{"train_examples": 90422, "translate": 0.06, "norm": "layernorm", "inner_norm": false, "init": "kaiming_normal", "learning_rate": 0.039, "adamw_lr_other_params": 0.0017, "adamw_weight_decay_other_params": 0}
Rows from block 6 of a small masked image model, named by matrix and row number. Rows with one number belong to one neuron. Each number is 128 + 24 x the weight over its row's rms, rounded and kept within 0 to 255. All counts start at 0. Numbers have three digits each.
After each neuron's rows are labels from the 100 images, of 14848, where the neuron reaches its highest value: "strongest on" is what is common among them. Only what is clearly more common there than usual is listed. The data: photos of plants and fungi (iNaturalist). In brackets: how many of the 100.
# fc1: MLP up (model.blocks.6.mlp.fc1.weight, 768x256), inputs 0-127
# fc2: MLP down (model.blocks.6.mlp.fc2.weight, 256x768, transposed), outputs 0-127

fc1.304:174133154152138113139112141133158110131131129149100163085136106152109103129116118137099086074107149157136115108161099138130127108077121126103081120151111085086135110070155134127095142135120113132107140132157120111168154137137140131140133090138108169089114133108142119115172121136154128178135145128121135098152151104147150133138139127117107132131144128110130119148118128130112118126113
fc2.304:058123137110129161174133130143128145146127138123094089127095134117141138115154128119146088136130128156131130147140132137151165128114104138099131116120120128161123113164113116126117149087151151130108085124191112134142123128101123150148091126180167135143103149127135127143138119158151111145130146110117091098102096147134146144115100143153139128118087162146127115113133129103097136112115
strongest on: order Asterales (30); family: Asteraceae (30)

fc1.127:146123153140132119142138145125160126107105098113115124148143197098147113144145145137119152137108122143107080137113114112127138118135179122124101135113163115133139091127119151139117130115158125147131074159142193119143130119152129123151146121156125063136130158105147121108211149075117098109133153126113103122119141143150145139097107158122143131114124136129122150141109125095099138177077
fc2.127:119143168113093143155140113096150138121160169168138139111163132124070132093153145100119105108098096119151117117094126145152108132092115128113126128117051091123094138156175137109114189149119120108067127126138150157160102105147131126174168107114108144124125147159095130129150115095138101131146107129104139127133137102120117114099127114114146108108121101139066137164120119072137097113104
strongest on: order Asterales (31); family: Asteraceae (31)

fc1.639:129140151114119141136096110150158144110164140076140160145144096140168147069104130109140125140126126101149105108146145118184154138130081112158121090114103143115141097129165147105109146118153122162128121129163088122113157129117093164149157140092133116144109118139156090109134116161122123137071136081167144136134124116133173122084107124110136141125112143132118102138140165125137122119144
fc2.639:177106109126127119088099164109118116128154111154113119099116096106134153149114102122111137167098147146132140139111143112184160105110136135150110151073145105112116131090121138098115117139155141179110140105124058137171091116171122176136116149147157117113121102146149135161175099068178148162150141141142127124155080107114142098129140120139151086130098145152141120124081104141108100145164
strongest on: class Liliopsida (27)

fc1.444:097156153167147106137160113107133124096117178119129099134109106140118121151142133128132148134123131087122153142138108153144116175094137116126164130128127151120111142128161130143121090127120127153200169122147147159141153109169111160124121106152152169137097133181126150117124119110068142147166107098133113129142092141114123135158118080157092120145101130097129138120118168151097101186128
fc2.444:144127119133116131097101115153166112116102146149157097105127164119131117143139138209155175110131119141100144132110165129143157142108135128131149154107162116142123124119072161137133142111107107114112199128119117113166124102153085081101139123114096110130104172120133131161118138153115142132092078151119121096163121155159096123131138142113128141129117147086128111136100104131110170147130
strongest on: class Liliopsida (25)

fc1.569:080126125148133124104126117099126150136118168126122154122131153117135090142164104155139129120137054129128019120126100129144147136120130154154124136138032143118139128091115121137126117132143140143071109164118139124123122131158150134121154133124116094135135184130142174152096146101133109125105120107138109121128109133124060118089124151160141123125168137134146110111113107134143150114121
fc2.569:123153140148128152127096121120146151118103107101117134102111150127122159105105169087122151146149140104135133147100130125115110113140103113120096135157178135110119150109150119134169104145125071120150139161122144159135174132198098077138108153105200127121102064134097096101126108117107123120141182136156091154115091085116175104112121116124107138137160151125149131102150128084106133154134
strongest on: order Asterales (31); family: Asteraceae (31)

fc1.596:151072163148134161139114132116128127118150121147112111133135151115114081163118137087161122143128157128075106082123128159143120124133114113147053108172070127158150129112125110135161137188128115099117102131137143129149154161142152119147120136091134128140139114136153141087144145105116141149136128138143119121140117115132128109157159179189121097109152099117115165141138128160132101139181
fc2.596:145085131167073113154117122114092127088186130182134098134152185147113130138129126134159164160105145136144138116120144139113127147089096121131158154100098101138097117157115109126133143128138169121161081125100137151117142128154112158071121120166158148171104132172108139121140142115117192116098179136137171094106117134115135106145101134089153115122144127126107156133126169111105097104160
strongest on: order Asterales (42); family: Asteraceae (42)

fc1.657:115140157160144143145159134173136117110111140121094103132144095089108096138135114119102122117147093164169134140145139109108107146128085114115136150116187141162121115124157126164137141101153139121163137108111067117166120175075100135121136106136113121162122114110116116154088135108117171132164135100109142149175129104157121112153101153134100146127141155116092170104124089168141157124124
fc2.657:146147157088122121122108124134130114132138142116146102123086120098179135111122145128163140086110133105096159183123115085132149140112149174128093142115141114100139121151091130141180161125103129157089085091136066148092100142099124164132093111115149157120106103146146114144180126128135134080132115085197096129157139085120154129132101122130136122132145135135124145129133147097110094100136
strongest on: order Asparagales (30); family: Asparagaceae (30); text has "yucca" (25)

fc1.464:135116088106102122097166123138135137125137166160105095129133127111117107160160105160153104133142158135128172155120142152120111165132125103151148105134101110129134094135161146149143152124126113138120117145130165131145124140121085114123133104159078181118108133104114090174156135111141115152129187154125133096136111116151119100147117129112127139135144096123167142172137151126129118150143
fc2.464:157073160100132145165150141139114156130148134114125145146134144111153129137115110143097131120123131163137114131112134120102147108126172105132099130133133134114176114136080156108125125135142124131106170138159141148159145153130134101117125157132131128102130092152131150147150112108102154138129108175102161058076120138171157114100108093158124120106155118146120139141137103144134113114118
strongest on: order Asterales (31); family: Asteraceae (31)

fc1.137:126115152165111165138110126165174110113140111164142125148168149144097119168169141117132086140095147143103115071113154114117132124097100149124078149169103148159136142093134126092152113081098102125093130130113146156126131093133096117138135142159120132115117156110105157136115123160098127161158153155155140131143120145137105144113146167169133139116127171126103120160110086132126125152165
fc2.137:174061145097158134169103112152101145117130131114149115117081145134118125151092141129153166092140135120131125111107108095141116172108123116134106107129073119122125099094141138145139130191129145140080132135100139146117118136149117186126128105155136177122152123135125128133096098093147142102114119127130139098128140133105166098163134096133149115134124116151062148163116149110103129157180
strongest on: order Asterales (36); family: Asteraceae (34)

fc1.187:163141173084138133140116145110145135130121153097125173089162133151124083136162122118137132114183098117149107159141108072135146128129139142099094143100127087128154168140144135115121146123121101126097146081076066150121148135063120115134090136151146098121107147144079122147118127125151125138107116140121154145095145176190089149140149112167102095116096090106099130084146136104163158117119
fc2.187:116157128135136150152154134139105118114179140106181143142070146141120141138158073154143173116126109148130114148135116155162124175128130137168145137110119128100117128185137139164081157093172119101126138098183113124139128094127082108130142150093138123130134112116169128109116114123139135098150092118144140101130131165145116169101149143138143118142118154130148150153131128118094110131185
strongest on: class Liliopsida (29)

fc1.131:154124180126138128128151093142101133132119151114109137115091133137157126132156126121142133175143131135132115112147090093101111121151118140149180132116113142169131130124135129156128121119154119102180130123141130182147098119130128112096112095127149150137124098108136144162084124189117145093150149160146132158127136152135062116162141068155129125147125184103093164093129094100125146104159
fc2.131:145148117113121104145115140173155128089162174128141094138116125097147123130093134142119128143130206130141158106105079106120125141110087111148125133128165095092136106126147129132140129193122158141188147161116129121143108146179133130137139123097160147163123143114125112108139128124106152116118141140117127152103152156148142112120140122082099150116146138136121114139118137124143111114172
strongest on: order Asparagales (28); family: Asparagaceae (28); text has "yucca" (25)

fc1.417:132107121159120119116132109173118111174126125156143148126112160123108159136136150110178145140117115090128153170151167142140055123082133124140184129170138130167077129115080100114153112150118183132094130100117121102143102139113131146147140165161137103123106111174131167130145163095107174111126112137144134144142145156138124134149126099131155138133101143081127145150144145126085112112105
fc2.417:152123107144124165133152129161132139168099142123113156136095145115132129120138110143176114108171103116143142074149123134147138097139142125146105150146103112160102133063171136130127125091140068113138137138144116100162140140135123109122155142111144141117140134075134067113119147105133092141142106128124142128160168116156106127110120135134121114128152155129108099123103093145132172128097
strongest on: class: Liliopsida (27); order Asparagales (25); family: Asparagaceae (25)

fc1.22:153138164084164132150138134148135130123123151139104097123134171161112121125117160115140156116125049110100153124140104130157094100100119114155131124121142135130144115138123133107149105106170123149134145107124047148105148126153118121128105090102124114106108108137155114105116137051108160109135167178114105159127142146156109123106144088129162115151108146123108173163152146130081164156103
fc2.22:132145107129128135125139122111143136127103149122116084126134101160174136115127112165177132108145133153114116111129164166162122139091159140135165119152185116106131131107140163167141148073125119156098106127137106149157145128164107138157160183130151141130138141134136143154093119155139119127118109154142178080138124173175112128128137121158148151124141139174088103124072117141115117122128
strongest on: class: Liliopsida (29); order Asparagales (26); family: Asparagaceae (26)

fc1.669:100150139163151117140136148149109136147111154089119113147109159119147110120147139129158119161096163147136091113140115158142100179119116136107120147096101106095128105136139165145123125105110153189170146121114118099150130137126148125116162135118118117120125093087144127160137115106116093126113158097107163143171151123112110117119128128117138115148111157138117165165131123174086110067095
fc2.669:093121142139129115123131124098090159124155103129186111191104103156167108121081154116119142127150092158185125136136139095150130123131111134133157113150148121136168148133150112147134143095132107139109126130117102150101144130121125102138116143147157109185144128159112145126168156172129150082158156124129116157168124153154131156081115103144115090135117163125138119107120176104129088090106
strongest on: class Liliopsida (26)

fc1.645:131148120119070152147129120155146097145114109125105116149122128099145129116139097116098115142145170098109145116140094152115112152123107174144118139147071148100118146172133150104138149123153153153064091105108152154139099098132153125173112129128152079136119168140110103126167122093156124165121128119165157115147130102155103123116161190125126121133121138142160123140147111123165109136151
fc2.645:103112132097106114136078123142123159130157104164096105147110134098112162168145085148131124111129117137114062115153132086124158137158133112112122105105118085100132139161126185134096152098132098143106104127129136162122166141116113132144124127147081132120095104154127146067095138128097081147137091100148116111129125139101160126144104103136172153145158109155126143136126147137089140104157
strongest on: order Asterales (29); family: Asteraceae (29)

fc1.230:160108084098103111126137138114138134128090161107080114156127087082118115164147140115107122166184128129190098140108140138115137118117120091139148095160139134114136131149122135152143157087121143140131114122147151173153172124150185112139115138140116099154129123076150133134177122107103141168128092117151131082086140095134116088085126146135170107136108166155099103136079119164133128135145
fc2.230:122118137140096118132117158095136109124134109137105108115105148119135127118137100112119094140131128105097082085166152102117123095144111202147128130130101084136097099160102109123099146113141152116135123092124150173076163119137125118165135110127151149085093148135111129154148147132130105119082128115173160125127167129136149149140081112141133147130140120121138120128122136143130117171127
strongest on: order Asterales (30); family: Asteraceae (30)

fc1.207:100123119112152147113128115153120105170116123137126125123164093142165097125126122136142121144116087147123147088145122148112114102131091113140162131121149134150111124137130116177133173122105137166140158096131102154151115108147123123137161128102110155166112132105132095147122154125142147143129134134145097164141097156160130129154114082144104140105105148135132160122163088154150096172119
fc2.207:151154137137132115125099113083144196139107172114136136096148119154125105099137125146201142139109104147115120149123115114102164167113090122130149134147126141109118153107154120164123133153135139102117097164131094093097112121165129167169136094143089135131125138117133134146108126180125145118138135121115126125100136129126075131115122126086097109129160168131118137090113146154140108128143
strongest on: class Liliopsida (26)

fc1.547:132137143129118045131164179152102133146108160106119083164114136110108136140179124130105129096123125102129129139118122167145096122117122125131111152102088163132159136102166105097079131168186156088104113099116155107108103125109075123137084105139113143139113105142105117126121135144151182123128135123146120121166180142151126130129168120153137141124158113121143147179143147119098090147108
fc2.547:141117151141124133107121097129154113144125129143148123159147092186128161143107131156172101089136171131130163120134063123126134167103186109168145120105129118137122116114142097101115140124129147127096090125165139116149102124121114120087134138114111174156076104144175141115130139094102146154146121139102169132114104091182115127098146122134147121115140158149154104162158123138134128129084
strongest on: order Asterales (29); family: Asteraceae (29)