From a checkpoint of a small masked image model.
Training: normuon at rate 0.039, 12400 steps, batches of 256.
Data: trained on photos of plants and fungi (iNaturalist), 35.1 epochs.
Rows from block 6 of a small masked image model, named by matrix and row number. Rows with one number belong to one neuron. Each number is 128 + 24 x the weight over its row's rms, rounded and kept within 0 to 255. All counts start at 0. Numbers have three digits each.
After each neuron's rows are labels from the 100 images, of 14848, where the neuron reaches its highest value: "colour at peak" is the nearest of a few named colours to the mean colour under the peak; "place" is the part of the image that holds the peak. Only what is clearly more common there than usual is listed. The data: photos of plants and fungi (iNaturalist).
# fc1: MLP up (model.blocks.6.mlp.fc1.weight, 768x256), inputs 128-255
# fc2: MLP down (model.blocks.6.mlp.fc2.weight, 256x768, transposed), outputs 128-255

fc1.603:139137148138066142106134131111102131158124166178160154122139109096105120087125146078123117127114118098146094141130159188102187080107153136133155120125135159144171148136129131133071099094134092123086123051102124118138146134145129109141114064157097107134160117134143126152127132113158135168090116125173149108114127102125155111137123116100146130137103106075107106086119142148156126130149
fc2.603:115134124130180131159109105169103135144106118126118117098103147133123130156133137138095160159099088115123170098095142136156142149179130122152127129106145109073134125178187142119161169126136155146141133165136132134124186149146120109119169153064111173160104124150121173112151101123143134135167132145113103106131097158111131111111134122133184154129150128147098113126122112170135141140119
colour at peak: pink
place: middle right

fc1.547:104125057097127180112122144113133143121123124153138155120127169159153090153137131108118114083120136101129152132141152130129108122132123131136087122130143135139126122120104118152121139175133092108109119109109120128158135110150137149128094171091103116092071145149125117129122102145086150154149165155141115173121103140164111116122104184117150104086141098114175146148150130107135114091122
fc2.547:137156101140094205076184139143155114105123111128142049106120142122122139147107138127150121122162115154122105127121131114115094143146109127130088135103126145173090162153145137128101133151139152135128121113114117117146117109144086124132103087174117146100126160155121142123129111071123126103092149133120160093121104139127140143137099132106121123137090126147155147080070099120148148105158
colour at peak: orange
place: middle right

fc1.272:111128111095171119133149141126126128144144090118105090110163142125131123122155124101132125091147094158132151141137108141109149119093089112142111154092127127133130127105078127117123108109141135116149147124159236121144137120100160110125144112092107121097116155112079118100146137119140156133172136084115112116143139119128106154159129174141175118106080129134134126113170127154119118119137
fc2.272:094145132104110139137108136122149133115155114153132201141105165126141123079099078119116156136107133113106109155125143136133156155153138132142105108104153115084129127144116125101116070142108163130155091105091153157157086159139133157154111114146109081107161127106163149110108077102119134159102180110129125128147134109133179156123108104114110123156170135107101106129172103118118135109121
colour at peak: green
place: bottom right

fc1.747:133112152166112116107156110125121145139151164162141166101009168106123161139123153142094131149167130128120128120127146130115113150128140191120133143147129122115121125101132151141111154114131125139180146120152148142148097085126151196144140106100115098097164116104141147145187110109117144094138100102121086093150114131123171128114141128144111125120090126148093095178130115111105115127147
fc2.747:126123123127132135124154157145114076124127090117083127118139174124093123123161122137063164115197158149109087110118121112113112112078120174128136124146171130132139117113131139109147151123137123111082119165128112110136118087122109147149127096168080108150096064105130157099183096133123163116114130131116143143113135175129123138147148098056115154119116162132162115100146124115129135130139
colour at peak: orange
place: centre

fc1.569:110139095118118126126127145124137148104119149137116154109124167117159158143188188157115144111111127143102123100121135138130128146099187152147125112140125139127147102187144144137143141104150117153113115120142137134101128054142139108139152090077125154124147135144145103105128124140122150138114136188106145134107116130169141123186094101137071118141115109116177136096131118095139126134114
fc2.569:144114152094126082145096117144075120131121129143143124103109118104161148143096156119136141120140119124133126156102117109150128129149127097105127110124114124063118109120114138141167107116101122102123157148151106160130113165154105134128139123167158109085123111121092162156094158153120067121129101152135153135123131113144090133111134147074141094114135143099176079140141127182149144137140
colour at peak: orange
place: centre

fc1.487:112101112103098148177154108161120134099130111130104147156048131139127127114098145113142127121096145143106122169179108138149122147155100123123077151127110134106103139155143118105153113115111147163140093135121121154117142150136139137119130151130148143078095133127103134124096138118141151121085130138165171149147102112122172134148159164170143146112152150166114090133109094151103118120153
fc2.487:155129138129154108120130154117160158110130139150150123138122142121115110081143166175115149145108124135084120171143136159132122093134144109157155134136152099124143126108124120095145132185134108114082152156188129125139178091169161178177094135138130117093154120159117139117141103147115120080123133107145137089154182095113186143145140135129128182120145144116106095136145098161095131125052
colour at peak: pink
place: middle left

fc1.372:125120123121099126128125115176100162132114125090142143128124139093127176143146147158148153146109052124138131129149160118154140168143087139087153147149114102157118104146137149094154119145124104108115123118139145130150124128103138123147117095156138160152157116121143137135162119166103128158169130093107123069090146110116130139091126125127155103145157134116147127107129117094176171105130
fc2.372:155183148161129068159091123129144146141115143168111161138102089120136085152120101102148110141118113125079136127070144089042103125146116111134090113121131142095169157146149140110086155115093126104164156146139085113121134092146122122123155134111126118130153125106082152110117138126164132109146122119137130160156137126139151108182119169148079134102071134125106136131121147151143121115110
colour at peak: green
place: middle right

fc1.665:112092120098080127127109095119145134160078113126121121108112097113121146144128141130109114153149143129112106121153129195116134111134141141132121130090105147134108114092171102100121120145110060114115142155119133153122119127161140131102176142121156129154131111140138106101146151097083050169159131096119149104138119073190140118171097150140141148087146121126059128070120122134150128138135
fc2.665:167165147122121132122113099123090163102155163148127198128122136117174130122158106128146131107146115104136127175097090131150076123121137099109121120169132150094142131117165130131130143177172149110106141152143107091159079138077137112124061140123127129099164173142121126169109164116149138106099110111139142123097089136109137192093096137099118125126128167137152130111160112149134124091154
colour at peak: grey
place: bottom right; middle right

fc1.82:128124153181144130147091088159124102140133121085170120114151119131117080127139125135134140135176115112125146135088109177109111119117102067129144147167121108134132136132089101137117118144175106178102125093120162127184109118146125139154136139137132101149115136169140108130129130112151120148162161181179136075126095129039132147175113126102144163111168143136092161150106190109146137128113
fc2.82:157118113158121104151129121137163125133139129164086117127129113115168092123135095093136144112085129091125085113117153155138146193105123138143120062129152104120139091155151152093125142113155171137151120083111161098166147096146158111103115106118148124098137085113097124148100150119125127155106124128130122108126115123090150146069125128128127084132138135144160115132130085160110126084168
colour at peak: white; pink
place: top right

fc1.709:102118148120142092105101104135134100126111142161134076143130119144139090100167111150096103122168134126167098106154134150115116117134140146116103125131128170114136125127160128126132173121150141110116125139101083104137131158102129147110094127139077080151139112149140149124125149143140137129074151109129145152119125068109142137141137121149144102127148144114097138100153175122113160112110
fc2.709:180131130149167116103101137125158122105143139144156089121135163151127147151130122127128103140115130114186119129145119163082114111128122117142123136123125087146112131122103092105141154073147117092153155156141142127138119117129145207148158129116117176143143109096151139112114080156143141118146110117128146109107155113108152122084116173107142156135134115108180162146124143112114123071153
colour at peak: green
place: top centre

fc1.375:131198118137103103115131153065146131128216114109129138095116156099118106144151139113136141162128124132123112163105150110114165114134154146155154123125124163115133109141099139117084114129128111124113145123164108148123155156132144148108141169102144134110105172141127176143098136121115073137109110096127137154141111112164165140134116139157128160124121103096163125092126096124134136127123
fc2.375:143171146132088114112120106133066157122117107156149132106164142145135172137096159130113101131105106125118152167128103140110108169153124095131116157083126150124133104080153123133112105114130161103180165153112134120121138132112139155128140113132134134121138144124104137154127135134109098134124162095110148114092116150096120155136205159144149166118139136098109160147122091113149157142132
colour at peak: orange; yellow
place: centre

fc1.445:133124128135178133132176129138126098120115104099138148110136166160132105121112148166066118137151145108121137114131107130135116136112150089159120102111104098115149091094175179099157119162116144163167117110121141144130140135154122099128134086138160148090145141149128156128138141151100101123128136123138105086138056124088120128096126129105125150097126108143119144156137127099160099145119
fc2.445:122160072134108109143113150135164108094121123148140158140095133146124131116135098074141159143107098140145107130179125134144136141138139151108133097134170069146108145079116139140131134137103146130126162125094135140140115116136163158136083094099116088159124172123103087131119112144180107125126129135100138086124118134063132147129104112121189129133132163125112161129117127142127153125133
colour at peak: white; pink
place: top right; middle right

fc1.273:127089176071122120139109166123118111112133111104139095146143145093111114153123069117167171111143162147130196119111147123121102118121123108089127161110123124122151103091112122146109079142141133125135076108124139124145129168145124130115124120098133111131091153135159151143115111132106129121124095120155148158156123136158113096080147138155107112201126120126124171153150122119122109140123
fc2.273:109170133140160154130141051149083106138162129103149094095125129128123138126121121146127087141082108099137078162132101078153194137077111149105164108146147114158105135154140124125128122107093136106108135127139092121098154113078141135155153137123103124124126118133090086118123133128159115126137145146135131105096093119148151142169128139127150110141122152148137107107104131139108134154115
colour at peak: grey
place: centre

fc1.609:140088128130154099124158152125144142120099091071128143108162123103135128109152087107095148092111158148113079130148107127117115157160130099148051139107133150122102129089107094119158098176168115131134137147124135142107146115147139128119106117103135118108143116082115159098156141128158155152117117175129148161114119145151130135114112121099137107151135169129167120140138150109094112131120
fc2.609:131168104129070115157139081132121120116105112197118075159153132149141146148127203140115108122110170141073133127126097119123109145139125142152166100157144139119110132139133124162120123138113122158146133116124095137154147143102101112099119137123168124156091096079124104129144165167124120132155131135134130132155146134162136139155129120142094123094116090138118089118122122119153161112127
colour at peak: green
place: bottom centre

fc1.405:112127131136117144138129130125156122105130112112102099130136115125154153122149122118143159110159116125196123155108104155138085124106153119149111108117126092130136193164078114089073120121107110121108142099128147132142124102150133128115130122138095073093140143118126143141132127091202124128138110061130121118113120095125140149109119099103109121145097133105087170103171151156094132131119
fc2.405:113154141106105136117151128157134107123196171156136141108098142138144154113112132103076118137107111158109141153106154162100178135163133123108177162130150131075102097150176163115084123077146146124109146135113140132116068131135120147140149141139166135118125145097109153148115145103094148130123124131108082109122138138100120144130123139140119133139153094152135105142111155141117141186111
colour at peak: green
place: top right

fc1.325:118092120130133093190173151186118117163169097118088135146127145120142161115150119146100091115132146150129126120147126189120150132153136147131162166087145095125110083149083124063141126067139121134119152106147120152154153141093124167105091133145109145114150113097127135156156092137117141085070100088132150133142149121131172103133115114149085121091151121136126118126114116146127150100125
fc2.325:129131067128140109123123131109139118121133104133149163153095130131120083140156132130137156112117149107147130096106131081147089144107153100159107177127134095134151105082137131109145135101135145124152134117075119096132084130126116134144133088156179104140068128159149131109150155138159148149178118157135078112115119052111191142119115103145158160124109132105122121114166160140169131099127
colour at peak: brown
place: middle left

fc1.426:116101109128126140127136141098075107124149112158064176131162177137155108115154130124093167110157150123124142149142123135149137109135173157117151109136118136140125098142119113137110160105139106134140150175101155107133149102126142135125125166162172142138139165135107149153142173087093158118110124078109167158155130038107117145111098129129109087060118128099130139120172136121137122119112
fc2.426:166173138118138126158157119128094124126131175108121160107139128122108165133104126148092082153148168136123151115131131133117081113120101102118106119122130146106130154110121157119125190123144104132127149116109112139147113131099138100102141129147110104128112146167129110112142110107155149083120133114159105139146129133120103097165133104149124170099114106151150113126143138121155117134108
colour at peak: brown
place: top centre

fc1.156:111122152115143126087138111064110189152107147103133149145184141134100129056114132106108083125133120111126118142138133105133134130145141116139174125115140095112154135111123122106123094118111120139127125088160125118141145156146073101128107126050109133141139076110145142131147123143120140147128129096112155118138112175193123114141130200091134174140109122107138137146143144145121108121153
fc2.156:114086136130133142129136141117181129150150094133171161133127137149126150124152134129096144118106081167176102130124134111141150156135117158110107148144084124169138126112138153097135156129151114142078151085150140154184155114143148171085129156102151133162159077120120120114112115134132154144146147153108145124131130150183115124137167052137091138147164110122149138102178124146107068136131
colour at peak: green
place: top centre

fc1.440:171157138154082119170112121123122148167188134121132123125062155115154151095130131098127155137131097082137095092132143140153108169171176130112134109096140135131106153095150122158135127113091133101111153119156130131160123120144151138170158128141107133123152121120158154113172099170138157101124134179108132106151146172118136118100112110147128097134146133111165151124150136096113136145117
fc2.440:095122112107113124126093167092152157163138143131109112196101116160127130143129135177164107096153159142099145120125123108111116159136043183145131138134130146111163131149119167097144114100097098129090155121093098110085121134117117129146121132103117103122103122142138124130161141114133146153119079130133134120155087128161110155152078160121144155136110118129071140121148098125109152135194
colour at peak: brown
place: middle right

fc1.596:089114096118133136066169108099133113130182110150152106136139112132113120135106096115145133094150137149148125110115101094169161170074105099191134141147134141168157110125137130097121109138136093147093112154155158133133115107097130129133170107145097121111150109110102136143095107107127159095120168120103142097124165129118142131148109144089127108129146098125175122076113150108127136109153
fc2.596:156118176146106141127099109111103152137121080099126135120138146168108145147155147108145156114137139145155138155152121111123127092134142176124138111099107151143106095140145132118129143182114118151159104126106133150166167104087073119173141123107101109148094109100148128127126097142136142103105125138108156122095082111160152134136116091110138113087131121136139136108114134087174134131134
colour at peak: orange
place: centre

fc1.284:136128131116167103128154140141139112166174155121124147136133139108088132084153103116143126218108119122108159116146140107148132092130144119079075128108087135112146108177084091146182177126113130129129119146155121117116094148133143123145133140147154111103106128171080101111134135113134117124118133126149162187134128102142126155152176174088127167124148184165139170148162142179130182120160
fc2.284:165133119109133147123116128132157157161132136141117083131133132124134126124115128150147134139156161136133123064104122078114131141128137113080146118121133172085141095132132143136152186137172129101147133108112089116100088133122115170146162095087107131113114114193104173116086095139110146089105109141113095159126120142148161136129132133123113133123119133183102158112122150137139121127140
colour at peak: black
place: middle left

fc1.729:135109184126113138120136146169135168138142143101130140116120117110138132064159183132116075140120176085130113129132160110153137121123091125120115140144157115126102129094168131131136141149134114126161139103171158113107098134145145096122123175092144146094052062141106105112134101108139152184137120133120133119138154189140125089132121121148154120078143099140139137127134125118112123147122
fc2.729:158086124114100148133136119162131146152122086117125148132142154160145089100083140090190113158133121142157130143108116088096125094149143104114144132126086131118153151141134127160116116108117147137108157079159112166139148148126126119147111116134111149159097154126094100131142122128091145066112140120085126143115134108137118129161113138135151120129121136132165152128129121135148132163149
colour at peak: green
place: top right

fc1.340:160128129152114147118138133120095138169170094145117171116137109122126127134127114130109129116127076123155122108136147125124108119171125148114191121118165145138096122104137141138108108108178131144127131141071135121086139122129149135180125105122113150160129124093122104100137095150087158133156093132129081167127092179115122119125130117145103096164124109117119120125130137125129110114140
fc2.340:142126100122127126128132123125146103120150110117136153126115140161117086121126132145072105103159137130165133105129146112118146137120099158151094128113103084096104114111129134149126122095153120132111147107145105112191135055117112132146194120143129112131141124122169150169104158150119150145169118101127143104112127083104110133140095124114131128109106079139170155154142095129142127109112
colour at peak: brown; green
place: middle right

fc1.727:139086129125140146118156149106168106115172150095143131135108125129156129110145145138149097097117164102091078133147138141104109111146138115128073126115117113112141115159156111121144136125126169113124148118065118102131124128142142136148131137129113166167086165140117171126125144109092105172120135110120147134121131183126158114188162120114121119081102136132133118108125098091060140091100
fc2.727:148120096121109127146156130130166148137164090137151132108112102101144103156096106113117176165133162162128149152186129150165154090106124122130147168130145117122142140129114103115124101122124170136152117137104133150136144158092130087127106150129132094134150128168166124097121168109119111147145097129148156158108105126168130170088161081105147172087126123125107106145119148127156089115107
colour at peak: brown
place: centre

fc1.725:152157095111116162120081152067121186083130148125131142157127136090126132121146098119159138169153143138138163064117125117148123173137157116103140142158118098101132109124132133162140118113171130119120133094138134145163099132126088185130153129158152117142108097122146118115140113117119126137105109124133158084107139124103041144126117151117164131087124103115109120110114117100144073101124
fc2.725:194109147136109147137131133131140130112156087131121151143153118170121144123127135127133148153115124130166137106161143124116157129124111120086110106139121193139130139099150146114158136129150155141126108155145151050133198137121116171153108096117116122097113115097145109126159108130157159165151131140143126108157108135130041130103129140134054137166131147114111151183100137158077108132174
colour at peak: pink
place: centre

fc1.275:162126125103158135115099134124142139161112119165122117131156211138106094121148134119130141206169114136145138151105147128139157140103130078137155122134125123120156144074148123127104105139137099104110090162100137121148098125118098145162134131105133157175112114104117130137127114157105110105087149127142095140132187127114076136116135181118144157149119118137108150136144147082166138120107
fc2.275:123132094124122147121118177188166129135158142096116119122086122106141103110139083098143124145146119174133128132129146165137117161131116124138102118103140099153129133133149127123153117140104132168100129055128134147159134147095129144099109166145123119112139131130151098157171102085147146156143154109064149178122130151120097106104111089160109120119132102176123112135142106144153086135126
colour at peak: cyan; white
place: top right

fc1.723:159124105151111152133121108123125123071099179104123118129057142106137143145119152109072107102116174175121140126101144132147135129135123111118142146122124090087123125133084150121118182128161152144138138130112157025150141124131099128153104110094127134124135103132161107083144141102140148157140144111110150093127124143123089128090145121092149130111152118133130102150124077144089093147145
fc2.723:109129134133145148147139141112127121129141105146123123127165115160149073155123142113096114138161133131109143134134122092132143105126113155088108150136060151106138143086158136092133101144103142094101116112124145196114131152121133121139121075167130141098109155130105096172136126136153137135135132160136133180119141118099109142128128119118129099140131176182142134131141142129134119122122
colour at peak: pink
place: centre

fc1.560:140119109149151138143185120176123158142131155105105125143127178138109120113110154078117150122138129150149119131124134181126123091099083106118080090150108169107132100164152163150125074146148142149144126130154141117125094139141142135137139123152102138109102149125129145110136109162105116070122094182168117084129104122125141163136097116131101115178133126142093130122145128100132129142135
fc2.560:163142115179095135143135119190148083111130136151148138131101135130093108113144105128139133155140130064115107119142120140132155135125139105125111073121126126129166133114101096097125109122162142200120125122130132150147135150138155116143119120162149130122094142143110129156138122151175132113130125117194160101128146111108130105108110130169149136146128120166152125150141156161161118084144
colour at peak: white; pink
place: top right

fc1.81:134145164123106143159153113154128117150142135113103114136151173123096136122139118113100098164131082098138119137139128129140109139145105104124101095110142112134119111149143144117108118124069172128139109125195139151161140131153154166148135127181130114080124174166157165129116122182114138102117099183146132119123103145160164163129122100112120111122141099173086168122127161103104127171134
fc2.81:118127116114117127129105138134124134102117154137132126147130166125132102119140132151150090124173095127117137124142126126127144142116115109124136088156118134128189148078111158150136118078123097165105073117097145077097091089125152138151135138129128104125120114108111120113135142160131148074113158127136162151163134148144133120158121120108123123124157120126156154109149057127123080132119
colour at peak: pink
place: top right

fc1.57:120104124165139127125111102117089145171129161123155155113126138114160077105154096100113171151105135175134115109180161118114073130166103106170092170080095107095125134106115134105114103156114123077119153132099148118183143137111120130129103173145105097122127149093094145125148126107164154096110141128152130171138136128130083117122152143131149117119166118135163120097178147142128120129154
fc2.57:163148088107095142122122139106084123177152085115090161130136149131134132126134157133140149097128181151147115122090117135136131094134141120154159120108134154110119109130109142121167141159146142187119152133140140116154086142124161159108131096172137162135115142078124134144130121143115107118128077119148090150113134088113132118120109120152111174120139134117135116119105138116123142120111
colour at peak: black; green
place: middle left

fc1.469:144159172110108104137134142086132141123119118140128133084104143102098104115161130092080077174141149088152119110146130105145102110118120063141138090137140131180161128092144146132141133160118143163118116182144159169120122158092111141115120173135153140118141125164103102161133163077128087090087161101153104148128132115146111102124137112123112112146160115097103125128158137129149113159114
fc2.469:085127096119128133105155131114148120147163133148095121136124103127123122095124094105108154110132115193118108137128127142127110135105091162131114166086155118113131139080149128140158102144074127096152167064112150141125147102134100171153074154133095131118150154147101134115148139124165132158186139167058109134146120141122129121128071114135167121116110134132160139117110095120162128147156
colour at peak: cyan
place: top right